From a checkpoint of a small image classifier.
Model: 8.83M parameters, norm batchnorm, activation relu.
Training: muon at rate 0.035, 12400 steps, batches of 128, held-out accuracy 30%.
Data: trained on crops of objects in photos (Visual Genome), 12.9 epochs.
Rows from block 12, named by matrix and row number. Rows with one number belong to one channel. Each number is 128 + 32 x the weight over the matrix's rms, rounded and kept within 0 to 255. All counts start at 0. Numbers have three digits each.
# convs0: first 3x3 conv (model.blocks.12.convs.0.weight, 256x256x3x3), inputs 130-139, a 3x3 kernel for each
# convs1: second 3x3 conv (model.blocks.12.convs.1.weight, 256x256x3x3, transposed), outputs 130-139, a 3x3 kernel for each
convs0.19:063194144140065113092195119156120124140132146103208155164174183079128128161144123099112095144165118146118106164161128208106182128148173121152110128170141029148123152113174156079099232196150150127123144072098134092055142143127139129081103124063093088117079103146097149130
convs1.19:128137132126136134122129124118158122119160119118147104126131138128125128122124124131137114128139105127147136140130128137134132141125127132129122129135124129127135130144125139146129128140139132121138139119109127134108146144117138134140126126126129125101125132096139122093
convs0.20:087033113122255135078212115137098039171062162225088124119116149152148124183172096128124109160176109086108081220181157192109192135087053096223193170159207106163178192150121142215120104196137107117097108140102114144120109145135134149085106132216141102078065090066064115129
convs1.20:150216151183085121077120254126076120036133063189196175107112156205036143230104055090233212123182080135085020177255136222132062172136072163141087102000026029000000206146110135121176092136156139172101160111145071240153178144127019079133132075175110146111104077166175027111
convs0.21:106147126122134150081081161074088034171152095171089114181137097151198128144176138088102096133125115092151104121197193157206106166094048166215097117063085143136097091101111113108102063144118124156134127171142131178130129147111138165120134169118116044101121042117107024176
convs1.21:255093211196111099225130068144112043138080133136127162142084109116101046000100072212215167025124112223248210047015109131201178221157103116158035134138137137125103066118114152149139143070152137068165130119187095076165000105170207136151108121124040015038049124114083197151
convs0.22:145121141110133144124146109128124132109134139152132116124115129106145108137136107149137133142115131119142117106127151153099137149126131142141141114175156140140124102166114132109117121106100128048088137123095130114085128138141131136113144150112116149136141146123130125109
convs1.22:130132131129132132130132137127132126123140120115148128132130134133129135131132140131136124132135115132136130129131125131130132129126123132134129132133129136138133131134127128139123132140127131122119136154125132157124134135128122142133134127139134128127131129143132133131
convs0.23:134067174078104135114094152092137121124141146092044115139158088119130109073136088107126166141185148092113123095138103171155123087100125107248080170135105151124085175247111173234177069118107121129146123142144124136128133144127131169115141145139153120139132086119161072158
convs1.23:167129098086097100041179193000000062110117078135145153088116174105089171157046065194148064115102043134089078181136108184206134180111051178188145111026091030020026108080000084140127164100128188127079188097078043121126173104105053047095162144162153196166198118045065052160
convs0.24:127096138185108118150133139125110118106069156132107106143115105151183149122169120163084093133164164122135138141111166115075040193093080094186161143138116140180111130123068109126118095139161134139084125015114127049126133165104138131073128106138053054071068072107114086139
convs1.24:123133134127136141121128131133155123120148123124163124135128147133139149130117139137145130118134144133137135120139138125133118128140133133138144125145139140143139135150147135145137136141142133132136161152121132132116148152130135120138130124132133132122129118105135122116
convs0.25:076131092146066132083000255117134165094176079158170036096132130125138120119174133106112040113097123122120207090104061111123117131149146095112181101136071151183145124147145150142060103172048136143108129158128125171137137135101126153149132142155163174126178166165163100123
convs1.25:255193207188208140163094099159097159135104105136085146128093074134121085060105139233180078105049071122127139071181148000051064045013058112107126094135068096078146119169122134193076202179091116181085141112130118181099126026164162180124137103100153127000225238114165114179
convs0.26:137111141045118160154179141148098144151134099207194142118089124144117157093171107103114120092185079163111187091143157127102114126170122032104172202199194045113161127122150073109129173142135143123121140129131147141130147107129145113135131122149088093099088054083146111136
convs1.26:130152141126139116125131136104138103122140135130132111149135154130126113136151135124146147139143113144140151115109136107120125125136148129138090114104095122150120121103110135120139129117114125131140119127129142127116121123120124131135135145140134108129131110124128130139
convs0.27:115118160124163202121123107117093195160125146059068158147148109145152131116143147106164150094095029084087112114056178087117105059105085242157111162117189118156225116245099200255149164121093126164144124158145122141122117151124108137122119112180051099122175100078143106117
convs1.27:255185194232116102189153211059209080112204123050127116143123122101130104117108099127115117064166189097132136114128086117089080106205107201187118192107098104103082095143091103100038149193081123107183127146154078166138113170109173116154149141123192160091151150110124133038
convs0.28:087176079176038144236091086092113149058196155212089079109094121119125087108119146141164122145141139165129109151110099092180116132125095093108066152140159126119143178125134092049063202155065125136115112156113117162104125119118128131090133161158085076099187213115118174099
convs1.28:063103110060098044087107157123125087161196161145173090175135167148103157085127195070123104087123106050070136150100100070080146158112074176156123116108159145146125123091134101035166124098148167065171124000149168079159255075182082137156137112136107125150102102073124120121
convs0.29:197199179065215179118176118096102042093087073100186087051167125162055102178128120134144121083080059096096127104167196123083106132090077106121200094103088077062152141138094089163176089141092145146134146132139142124135145145137142200150115083138143235040077255044046029047
convs1.29:155098062177125086153213255111146134173049197105129122155069157119000039083000078112056076085160091072074113142105078059117073180202149087115147099130109095074000099125091120090065065073191158149125136108122135093083127062091110255125154190145148148119117048094116179164
convs0.30:098132143138134123115135167133127138117128152138128126132110104112107105119133130134139097125115116112128125104133122158141115136136169105126116152098148114108123122134076128118094103104131121149097130157135122166145125128097116125105132124144143112134162148131116129117
convs1.30:129127132130129125130130131127137119128144117125139122131134132131135131133131131123133127129137129131137120133127126132126129128133130134128134137135133129134135132140132133138127128138130133118141134116133137129124124137131130135128133123132134130121133126112133126117
convs0.31:255167146132124167191086206116069113103113155045201100128134143135156169114178139195125135128136095184204080117151167060094120151197098121255122139083124137100147140144054183229082072168075134116101128094107137120101138157135134130142145125086062100214117139255113157255
convs1.31:064116125108100099141097160128117081110148088109124119128128138112115133110124138183163114114115138110135108065074054062080048117130105141129109130164102082061161114162139157101130136140141147187161123146124128167136080141128150106133145144129086111082100099086110113105
convs0.32:084073070096217150146138151142119094094154093109182201118173149152113198120150153158150093180183110124091072169080199150140186149171115031112038152147095122123094195155118151141155079151091120141134123158127123147114117135121127148135123146119134165095099110083202099042
convs1.32:137174106177189100139120075189213151146147172095160107066076093157011080222150087126155129059062103149162205082073114087126119092129122054095108128073139199076053207129141202082051189133106129059161170079082084078158135065117120096122135144121108066162126105177162183145
convs0.33:114120121159128107116135140122120141140119121126122139134143120110134109133126119128125122118107138114127121101120165121151140132139121117124127134131114127142123130141128117123115146114137129113130136112116134131105129130132130119122130116141116107155118130131117141123
convs1.33:124128126129126132131127131132126125128128126127128127129131130131132131130131128129127129133132134134131133133133133128124131125131136135130133135136137132133140134132135129127134129126130131135131131138127135136130132133134138133131131131131132132133134134137139140137
convs0.34:133127125120127134125131130132120132127118121129134122124127128130131123129124132131128123131123126135125121132130130131129133128127132119125126131124122128141133134129128134126124128124126131125128131128132132128127131132124133127130131125129114118119129120125133131127
convs1.34:130130129130130127129131131121126126121125127123123129132132132132131131131133130132132131132131130128130132129127130129128129129128132134132133132132134132133132130131130126130130133130133132131133135133136131133130131133133130132132132132130134134132134132132133134130
convs0.35:255255187096190074086135075146153106170200164151224216139100115093115079123168090115131064134120067176136121128164111129110155127153116072097104132054180128139115101167148130243167103113127128152130127157130127156136148145140125143156127112083105080103155103124126070081
convs1.35:092127032137178095031141000070058086146255109114154084146176170132214038000134047105174151109128066086113109150162158180201139216155145178119083201201122090020089141105133184129085091144202124149092097099123113163148024137173156065141090159095191203188162141221116094148
convs0.36:099184156079070139104126175121122118110101125165143231080100151110128133082103112130171128120158114129141227072104046097077056135223163118064074135154182124132047081133181110115135148126143132137135140213099133194101130135128140149147143119100193135172106062112255167097
convs1.36:115130106120125105128142131161164144143147119126130112136137160135140174151143138144125106124119079147132119116105128147135098138120098118120122160135143153144113116126129119108125142131149139081130116106113136121129149109121135142126126127134135113130109117099121116097
convs0.37:131129082083148167105126153130120137133112120137132157115094131104115120110112115137142162126136115136123133130116116139109138139151132136118143109116214138147142143097127154141081133120094137138139136134112139127075139132133141113096135127122144125110089142171115179167
convs1.37:128132140133134145127130126131136126127120125131125129125130123124122112132130127136130127127131126134126130128136135130147138133141130127123128130131122129127122127135132130135124131131136135142141130145135128137137146131133134139128133130130129132131131131132136123137
convs0.38:145200142127117100106153155129111130106129158131094103132105103134112135131134137128132123151100125153182161144122107126118129131092116109101141113154081141147120120132134136145112137150101132127109131129086140119109133122112133133117141142110110120138107062081103123119
convs1.38:129124128129129125130125125126130126125121127130130124131132128133132138133133138130134133132128133132133130128126131128129122125125128136134138130133138135131132129131126130131124130133129136129128121128126131133139129125128129133132131132132132127140128129142134132133
convs0.39:040187151130111116143142190127146142138120074255255251111138126151195115161168095089089111152158124137175138074106127122067054127169097042127099089170227181191131122109120181183120136091130133122121135102110122135117117129111142164133119163105077169175107168155221180194
convs1.39:104122152144103116112128136166167083104062050133129127181119152161113156145131129132185185143155128115102142131101096116137116112134127198192131092065073081058098112090100104129093064148114120090132146091090105130132053108147103121113133154132178173081170099090186178133
convs0.40:124131101068005183173255149096073122113131192106242136105143090153158132143112131051122126125164124144120118181135150138089085116127113046174245146174129084139134100117097148141137176131060131124104133042092136096110131147099154151136077135155134188132153088136188120126
convs1.40:118090096136116130126117124134184124124141123122151130133126119138129115148111128134140125134154119127118154128129149122145130141157119140126128109143124116114129133138113120138131141172137130156110112142119126117095115146130139133131134138123123123100120111103137128134
convs0.41:154164109135095065118086186133074133118124147076094153104168127070130086150153142106146075126128045116150076097214175128126163059095112139056146092150224093131149083103079076059131169149118134134084122113099115122132131147110127132105149109150136116083202195155170190166
convs1.41:124108133124145138126128117131129114126137129130140137124130131136128135134139154123140123130130129126142130144144144146135136140137142134111134130127121115135143127106119109124131127139134115116138124128141134132150147133137133122139132139132136131147142128123130119134
convs0.42:066182183144169139140213117137112085122120111118150209138149112096118094127113085114139083111122171126117109140173134144127155157088131072058228219155062158086091135126088065173140075067142133193122133144114131141106140161120133152119149150118168116076195137126129076071
convs1.42:183199141135158148150138155100088130123115101189108120108177201150097179110126175095159161137163073136141100066151141140142117148167164139103097120149141135155126070126113100183148114131158135088092121095124083099118112111119172103128131110129183123175128140108128147157
convs0.43:121127114205146053101222255077168237007104144221100086087131128149085146141127082133153148142124038201179123130172254097099119115138146099118107134104116154148138161095099160166166146127099126152134136126137135109130134156120128119146136105127194178146092161142083072114
convs1.43:102091188242189163064069110095065071112129124133160162132140101000048000068091093166170166048043048164141142095162101177144086108115109146186053155067000113143094162179175098106064104136163092188095193128143111164042151157123157111121190114131207156046133137121091121151
convs0.44:139227186102198127164121115078132157071159139159133003148120165103111115098096114155181188131088119239183066056097149056169124107147160114126126099072055129129141163162053175218105026122122123185099122139112125107131121137108120127079121072123109128170126134202090151114
convs1.44:177151090135172127131097136146157196081108145149168096136108105182097149126104158132205127146131128193110147113117130100066040108088067128126132110108110184101130093090096101085119150080095141146141105104131136141158039129132146125123140135126128155165101152159159176149
convs0.45:133049057070106084018255201147105060085142127088078135146165085135136155114148172127114144121109084092194151152147109094024136092026081110255139135110123126136129196162097111115095099092115134095108131118123127132111124127113135160141139178140121111126160176110052091042
convs1.45:155247213114128169159144146165026013142099107119094072002146068064143096026180077135198186106076121133144192154233147150110097106117147129136104092154080131060008114041102123071107110119133159138156164141131140184130250020116105142154117128141109170085119128046114146059
convs0.46:146086086135064082178060171163124158176117132218101127196149171196131104124195084073161140178162111087161151095159130127114120109141187070242107085181123127135112095210153231036143187113113128074093130049122121068125113149117129158124133155134136120110096201081063209139
convs1.46:149137132152130130146126133139183134116169136139156130109119127114119136117088116141164143122133118119111137116084090121111093125092088123130091126162118124137121126134128121149101115164126158114128147143097152151122142153118140137127136128129126127114141122086139140097
convs0.47:037130050146222106066255192111139176105064132117145181142153138119129136109131100083146145117095106143119101090131107144139174120181144111100152127158087104152085102212173133169189136124106133155095127081102124107130136133115139157109132156181113124198129057098120118153
convs1.47:087140117127140138127133125133171131131163107140152128151140148133137124113128102110132097135123115112116110167126128142122118123103112110137142096119129137083135162132125102116100126107123138176155155137112088160105109141126128112124131129124140141088114118085156143139
convs0.48:136126128098111122121141123162148102108104102114108113115125137108132144134139128118134136136119125146113121092126143143144140161129136104130141113113129135131127106085113152118127093134144137128106133128113139127133135131131132114126135119127122150108126157122133163125
convs1.48:126127130124120131132130127126130128126126127131126129128128130126129134121126133132127134138132127132131131131134129128127128132132126133129129136131130138137134132133127132127125132133134133131130134130131125127125132134134139130129134137132132129126130129125135132133
convs0.49:117102078255147190226149162190186142149077114102110091177186169093134141078150177097075099052095066017056092105103130130137142120116142208189207103113144119092128208182194204189140208255208116164104113159097112134106110151112116170153114134109077093070108175157148119123
convs1.49:092091217114080035105087140114173238050107105187081034000112033000027068133104016062208114054145052219142110128188255143164074068225160091138105034038183205154000095001094071088142168158055154069162190021187114089166156158016160171032028072150111198155137205134145255149
convs0.50:136020132119063148126163083170167144177111108227072124138127138137174123168212143202129252105138183089077119151144102135130171081053095060226101073136177126178150142064194096042117109122104136097135145101133142169141133104128141111099138178129157163154196145115118129115
convs1.50:079089090096111108130152108139153206113129138134109149120178123130113124106085105141109143109121144163121187127096143119123127106148117126094129099116163163183145109100103087095106119130104167117155177146161163130156152196145120086150132149138130123144134124080146137157
convs0.51:129156157209136126237094098092149166144093102255102136149150105137130123142227110099117122106142165124142099168208165150164145141127120086125128067091147098052113170113103088133079115126107133138098136148100142136126132127128118140119110182137134158200190154149135088139
convs1.51:128099132132150105111136098097138172122114123145135108103155117149132121137123149135110127099109140118096132140140101127138101124128089135175159126125118145166153115159177096121131113137177114122155137110120143103116133201150150127114130116123160144148140134152131091122
convs0.52:199169099209140106180170184076062010085057060083204255138143112069158118144157149056153211085097109087103115147175223206255219142170188186155235069115161090090113162217048130130120110117215132134117134125122125149124130146118133165095113126201076075148084061135046022045
convs1.52:086071098138068065147140163106022046182146133128114079090127116109184108056056099095118115188160135159132137112115181114153198146189131132109099099088137070015000111051140160066096145120105101121142132137109136108088185147166123121105161125136141122088092071090119158133
convs0.53:126050106110103156181150150179249155063121133149130145109093155169104079146122104113129107116132101119120156123150069104089050178181141129070124140160128117126127122059231082119160166149104118124103113139105120140119117133120135130108109134157069090116000060106074034074
convs1.53:158189170190206174110079122178165156070095121109131159093125117155059060145139126091174206174027122138131162124101172152123118159149147117096153102088092085078117111137180111071184195071140137189093171056100138148156255165121133114145094129103067099096008024044095175111
convs0.54:107137124078112118176172153095092122169144148119158121175160157131143172100115120099148138149164159114146172139127127144124135077115129117150149137155142132147131094148108130114113125120108140032111142035083131040082124146137138138101118145100067112121122128144141140136
convs1.54:120117144130119134127116115116144115119136111133160120149130139151140145150144131142150144132148140129129121116110109117129115130137127141150139131145142128119119126119125136142132134158131133122124124139112131154102140140152113141128133126125129130106129131094135116110
convs0.55:092210117146081098158095120113077089148119138158111139151103094127121127140154150148170138160214141118120117128127160141151174149125126091139125144135151135119143119180082147125092159179126129116078128140105124128126129128115126114112121120155157112112129149133163117144
convs1.55:127138130136131138139120125133120124123125122127124124124126128121128131122130129119117122125131122133135129122123122124130135130127130130132132140136127126137136131114136125122123138140129130145138137135138129131137113137135116121140130139137131129123133128131137130128
convs0.56:108168102148042134094046104096111119076144135059102122136116112131128173115110137120125127138107109201189160152079120174083116194137182100128115102097079148194139115171124117054138040070108138112108143119100148116113125134114134110097141148083102107153165093104152158176
convs1.56:110137096115120114134114098111078042117123122130118115174160167164147171143121132162174164144114092178148135116129124084120103142143097125132155114156116144134047158094110144116136125147135145147131158129116143132135094108125099143127113136120136136138120122120147142123
convs0.57:038117090162153149216160061087137115131141126192255093109145113161162079152206150096111104132135098084063081155090100142092105177099101055071166067240115181053145147122119043086120106152134128126138138115120136085116126159124144150116123120145089207176099184145090039118
convs1.57:111141127124129128103145154140135110136123071144172114164131127145136155127100107064092101161154111100115135149095100158148116145138129142136149135083116119103141113156147140129122111145158144053122139109103122121104084139129122127127146140121154130113134131078123111102
convs0.58:113098128124157140147164114089125088166137058198130115143111086230224129104070079123153118141139149226204144209148173186097126180127147150069119198122129089141135161123106042154092096174067137127130124125120126134107127151140117147132125135094169102059111076145083157217
convs1.58:132140122138173167154177154132206149133151135141185102173130110161185140151130079146160153140152163134124122099077155135153120113158136147152132148080081110051060137150086112138119126143134130096098127132157124155128071066135145126138132135104106132080119128134147141153
convs0.59:143123122129147124139115144126129132131132115121133115141143131131127120149117132144140138147138122149118116156129128117134143132133120117125149113096137134137138153137122141099135115126130140128128142122131140118108140129135137115129126105112129112112136119085132122079
convs1.59:128126126129137136130129138126122136123115135127120138131123163130130161131124152132123120131125124133128139132136130132144133130146130132134136133132129132127127130145128132137133130128132132124130123130133125138133134135136135135132132134132129125119136127129134130135
convs0.60:130144136139129146155160137121074126124097170118120117115120137120098125129105144140131158143120134131113143139136125140150145142132128077123130116132142147160119121117099127134123124095143130121102134125053134103107144127127143136104136113092103072135135141135163181181
convs1.60:137132122129136133126129131129140134131144129131143133128137174130135158134130142127133132126123108133122126139122135135136148129131143134134127138136133142135140130134109131142145125129130129126138115125138142120131118124129125120127128137137135127128133107126132125137
convs0.61:209235132116174162119090112148122096191152127102181095144118124124084107122154173126111119180138098120118129116133118149173097094086076128215107148108091097110158102138108127185108146187129127146052124117109129185166144133098142160079127084142176149188078116149115148139
convs1.61:122139137115129127123128130126122116124128105121123127119131128114128127126151126136105098144144128129112124121117126127125122132128132140152134133136149121111120131146138128102122122111129135161112132127134128160125138139136135114128132115125146137123141136123146149152
convs0.62:122124118127100077142129130125122137124138137109154144120114133114135132128131115153109113150137125116106117106170133139137123144162112138151148110128152125131122098117140126111106109105087126134114125127090128120089134130136135123116130110093162138142094111114119160134
convs1.62:126130135125130145122134130120117122118123115124132142129131131123129142126128102131132134130127133129136133130126130129129132129127142134135131132135138128123128125126128109129130134125131129123137154133130106145139124131131127138134133129134136125129125120114132130121
convs0.63:121106098131113141165181157191154152103064044097139131134141153082077046110113151150138134092047109098081108078129138129152139127197218113070097154166080147108093134080105237217191125110105145122107143117110142115114151153137125137176134102118170129140129212180096104160
convs1.63:171201160172183158151142160125102143082092108103093127131132143099123135091098092090073131155119139141141152135121120120113117153145140148177157126148173082127155142127177181196249139206225116104122126097137157108155120170132129113102156127122112065070108044049135097113
convs0.64:144127128081200068117142098177052111167255092217103166196094130124119063164154035173123122110157182147123050110214147123189216106230164151137115088088128147112170129158183189047089127128103138201148161097117165063076139151130134181140124155082111172154104089170136099152
convs1.64:142143133130119112138125135127148097118150091132131124128126151116144147122144143137122131132134145135121128136108125135117113138135116131142129138151135131143146124141130122127114123126151127159131131167099122097118134123143113138131129116124134152137149147111130135110
convs0.65:062153132090057131255056143133177191110049111153087118121147137147106153131117089170187144148090097125142101125145139095157128088111160174112124049086121157152150176139146077117118031091100131095117132084115128107088130126139157134115144083113135159131083138131138113119
convs1.65:159135175169141144139123134106156132113155156114159113145120159129104122116136169098115162106134127121109111149143133183170131140140127125143136143131101119140138117143115112124172115119173110158126150152090137129123152117127081137138113144136108132128140163137121113096
convs0.66:149148111136121137104161087172116148122145125169115128130156117128142113122124137146120134154127156125131143109110138125144177120143142109152126097095118115111126098126107133117124129140130150136105135132085139132120139118100132108109138125106121140139129119138127137119
convs1.66:131123131130131144128129127122119130127130122128128122135129127138124116132128125122126134131120132132135139131139137133137139127121117136136134126123135129122130127142126130138136131133141130135138134125145141136148125143129134133130129136133142138149134142149136148148
convs0.67:093151108175183116114120116120088113094107113185073154096131116139170129123160128143245122119143168096149135163158076099057112064108101211104043068129139095083105120195177152200078090138092123182113119137105120128107124146104112153120136167115039079151058124108133077149
convs1.67:116156212116131109130101088164086101096191222149211189145119088147142193102197142149105233103105130142139068161139146133053095097099092120180083133076086112117150119000094228071154171047139075235103088076144118120131048147095089083140130144114103107119111137066104052087
convs0.68:096255039083157140091083056098177087092123090215143118058151057181145115150093126075117126093152099100126165127244115164216114171175124041127083094071157125133122062123137093087122145113067125156129124167137126148134126160135129158135139178171200121124170181155140159156
convs1.68:177207208032034060060255146078069135102177090141071072179098158183058080209255171094100097050111049081073205144195106147119100171213188138104144082085184136045059015036102242132162128075144169104115115040071184103140183092130117111133091144143044068143164117102188112104
convs0.69:075107155127058151153127133109115121137101109055054078141110100186134102128151128150167178106092099233118206080107101136153108101195077122172055089165125067181118117187114160097135121192107133114068136076092152185143156144078130145092141142077028067054152122168159186145
convs1.69:134113113127141130122120128115150124127152121121161102123135121114124131144111129140135108134137111131122126136112127148144130121124119133133132128133128127131122133135121122155132134127128141087148129105139121164118124164144125117123125109124136132111132117114130135116
convs0.70:164127135034026214106003167203149137163101151238135178137152171143172172133147120152173110166140125102122144143074148090096174126122093160163123168196103133162127125181170100187161130123155132146108133142097129146106119149139128167166122145110132182172174144148087109125
convs1.70:163112146172151070122114158240118000125108044197109031023084180134125249172157185095062055160141104114062116096089000153120000187097002151166120125145152089195134145178169049093151077055065129207163141103132105128081121074149255108117058105112069089038101170103127192110
convs0.71:113154138132147104126155178135135136103074097186105161159143139159152097142132118155167124143152134150115142156126110136138116124136113098109157105155106128123138148133141174099102143148098140133157138133107136129063138122129134122121142150125148126130145117120123098108
convs1.71:125125135129136134127135123125119122130116126124131142131122130134125141135121126128131131128127131128135128131127123125139128128135138131131139126127139137138144132127119131134127130135127130119126128109125134114138150130126128124121126129132128135132123142146129137156
convs0.72:133245152168126087100107255202198206165155111100116078136103132133139096115141106204195114131140133083113088166156144113048093058083100076188091056167115130107145129112110086148026129109093131147137131173096125195082133152180131152098122117153111051078139111145138102115
convs1.72:126122148139128131120161137091078111137119097116132117112096103126136083121134113133126119152133096118130102159114116157136145137154149146149128116125135088082099128114123118136112135135137117170148150115123119112115145137152127123126120116123149130124149110092132158097
convs0.73:108147124152106091089085124149094093158146192085084118126085170129085131118097142114058130091117149112136149088051077171127158118163222153165026095119156126152115181077085181059096132131089143084117146115102149151093144098130130086148151125133137114127099147137135167163
convs1.73:083089128112114123136149132137128136119091109109145145122130110150105132140120129136129133131097138109111129122116101123127136134150144123123129132109141121103129129117117141115105121119122150172116112093128112105139127146132148162127128139138144125113140139115138143149
convs0.74:123173108076115146090138136145126127089124124133147136128106124148156126136173130158142153131136122130104126129143137131156135122129139117096128045169128069110136125112131152141125147127109138118137142125129145122120138131142140114124139119116176144113150128133144127111
convs1.74:127131131122125126129125124129125118126132129124127125125126132131125127130114128126125127129120132131134128126131129133132130132130126130134133125117116129124130130125144133131129126127123125133123135138139133118132136127134120131135128135133138133136131139145133131132
convs0.75:123255188182255255110246150128132091101032073075138109115157095127135081144165166170198147127129078142158116068097222095059103131222202155123115210167114114113149173079121153087069171157155137167137135138121145123132142146158147109102135144179158215144030000050166104137
convs1.75:143113032153151060132140112148175000064175095178227051068101143115193095087104077177159097110109075061142136071001053023077039120073139129121104174139131093140164141237154138163107089170150071153123055161166121133155255024118030068154177146149102121135136194123181177151
convs0.76:255115079164051123141094096146167134162060171179137071082094179140144053186108090193178126103077170120124118105190116104145094104067124133151233145201131090180108126137067102141100101135087122151150125109141130102100126161127136101126121101125095139132176175179091130113
convs1.76:121130097131147128117144151110116106120141126136154119137111150144151140158135106119126119153119154143144161150136127109129133133113111135140118145133122160137134119113119142141126129131133124116122124138121129101088126133147127142124134144126136128124123152114132149113
convs0.77:131139113147246130139153150168135144101062150166120102100110084092093099084164092122112083096058070137133181136122117142195234161154197128129116209129060087111066141119135101109237110076170145115114144123114142127129140123116134107127140124121126154142174119090186223146
convs1.77:102071139095111123130136117116124145104095117110131132124078045128078033127115090077102155120107147144093136208172161245221183153167154170231186085138161142121161083072114097072121115141136155169159124158155154139140125120146134143133137141124170190168154165191112116120
convs0.78:190165110050053119175070116053216096171202103067164214058139133113118090091147135137124109083083105091174159138197134195144191218147113109118111083167137157132093098148149087196148100131182130097102132091094127102110136164122126153102122077156140097126238159081075098133
convs1.78:140147185116107145132117105145133126135178121134159105124104144171163133166181145153142072123117100170115111107140132154109118173157131152150127112079128073123182108136107128105143134163170158167136134142090144186083127112100105137145157130123118120141166150100119089125
convs0.79:179124110179166156067069240148132113131149179056163097155097141187122102154155080099201121137126092129054104132127153144086149126109093177233126098160061105146120109150142114144121117168168131176121139132105135157073125140156121099113172153090133193105108115143160147182
convs1.79:132114144114138139131133142116118116110149135139104113133123165129137183149118150151133131153160185120139120152139107122142132135153153117128136130128130125148128135153160125104132161131117140175108127101113124145120138154116138135130118155136126114122151116067121119122
convs0.80:125134153143126133149128152127131161149135142128127157134141139129124121113124113133117109128137138129138129108154170117170132093127115116149168118136132165118121132136137145104083131096106128139130132129111132127114135120130134136132124117108110118116120127112135126126
convs1.80:133136130134133126129129127125127125128124122125122123131132134132128133132130129127130130131133125130134126128132132132133128130129130135130130134130133135135131130126133135138127130133132135134120135137129132134137130128137133128135134132133129129129131128125129125126
convs0.81:099220185115182204093228235074080099057046091095208190117168092108161081084145146096146137098105114128084125154140168219220207228255227187255145244184073140138120149164179201237112138124120112174111117157119122142119119160114118146133122127144026037055095138126056084140
convs1.81:073015000077028130101073163132039067098067178083120086143118068146255009063094000052100144198174180212017039153135075144131186104144094161111118115093061255111057061033051104167073129137082120057154164086104167123099255000104100108155133092107116175158103211180241255240
convs0.82:132102093158082106117135125121107099116098140138079172146152168122152172096105114155126115190141148160137115105146118068113117082074126173190000114043116134190168135107014158136152099165141136123150134115143135155128138119104139132134138146112195132173064056159164153167
convs1.82:073093142139080135116125127204092117096118129107170181151157139197088079096133143147063087072070046151165148225164137221187136183168150137109139112101139115108114124057168078046095180088095127124100131128151185153155166140105119142111105143130079094068137232144084145114
convs0.83:118132090120143141113129092115140125129140101142091171134134118115133116122126116131137132138141123129127114132140146115119112128135116130132118113130119144139138117094090126096090111082117137167115134124120129115123135128123135127116136117139122131151146144136119152137
convs1.83:129126129132125129128130132120128125127129126122128128135133133134133133139134132129131133134129132127131135132131130131129129132131130129133129131134135132134132133129129129136129133133129129133130134136132131130132128131132132130133131133134142141133131129130129129133
convs0.84:126143119069117123144136143100118137080136137114144105142128134111152134130127091172152167105139093144099145150133169157109091139119094151122108135076106127139127129091127123113104119121082131129146130139122138131084131116136136140100135121109169136132141144131158163131
convs1.84:133130134133138124134129132126113121122127126121128134131131126138125132141132140127144135134131139140133145137145137137140135137131127128133132136132135126129122129128135126138133126126133133127125136125124132113125131120137117130132135137128138123134130125137134140141
convs0.85:107105104137152165137097124107137150096132136078179080108128099082123125143111094143145152127103143148126128137147135101103132136094143137140130136132169122128135126107140144091117107157127130133123131135100130121087133128134126106106130104124129152154075114153131104140
convs1.85:124122127132133124131134132125132127123127125129125127131137133133132135128131131133131129135130115133134123134134137135143136133132135134126127132129129128120121136131135131131142130132132131134123135143117132138132138140131142128127133133134134133150130132144132134142
convs0.86:131128133113144099116127118097118144131138151144116120134125135161136114135122125128129128100130103122140126090127144120155123112144161126158116122116090093118143135118104126135105134097128142149131139151117145122116137133129133130119140129109108127131079119123127146158
convs1.86:127130125126132128129129135125128126130131136127125126132131135131135138134136137133131128133129130132124134134132133135132134130131124127134128131134125130134128130128134133134133135139130132135133133133135136130132131136133122134123129138134134134140137131137136138141
convs0.87:113151129110136085117130063080105140060111143098158175118167090117147150157171147148111122160121134184154106094086139109123157127147117095143166117158129129127155152120148144116151115154217141128091138140076138123097135117127134125130152104109161106152113105155156134124
convs1.87:126124124128130122132128129137122130131127132124124131135129134128133135137135136132133126134122119130141126141131131136125121137130132134134130136137137132130132130123123127120129130122136130135148129131143133146139126125136140137133137133134136142141128129132125135126
convs0.88:086094113156235127070213147089182162122179104134255078143114097109120166118093139150117130067129171117114114089109114091135112126195145121083125098105230085134192151159119164117140165219190114114111115148111124148112108103100113122108112148137110058059107126061034114064
convs1.88:232255109023120068196164250198255159099071113060152136073167142035088053000156140070165155012129130194234216052105174000060128156132221167174120025000234254153122192081169120000211151079155136126108088015174194119108255133130024078107134173152120051083068123193085037131
convs0.89:081087114150146154088041073132133123089147127105116141084074086114147164120144104123118120114123061109147216157154047121141167053103197226187033182164177189167076103185101113148165120100104128177126122146115125125089119141114108140094133120089057103101127170117171181088
convs1.89:122127110131113133128153137182163130165090115161148128100121146169135124152099182115141134142118115143129107095145157122138114132145150117114116110140171134124128146143096135050105098089090161088084100104071120117141203148159090108127130127117107112100129130102127114123
convs0.90:081065133110149108079138165102164097059071087233141086129131126092149144129118110077090103096145123145126126071059103088099120109178060061138139097184079048193150214158120116082092009127143142137089136105097138136110132145107122124083122140132035055082128068065165083041
convs1.90:106128109075092139080111138133199208133084075135116119113118150150163168132141120121110100147128117158124106105140163118085175158096136127092099109148135112199164134147130126089183138116105105184159109115169132149133045148137099076117134127136113155095121132099106158163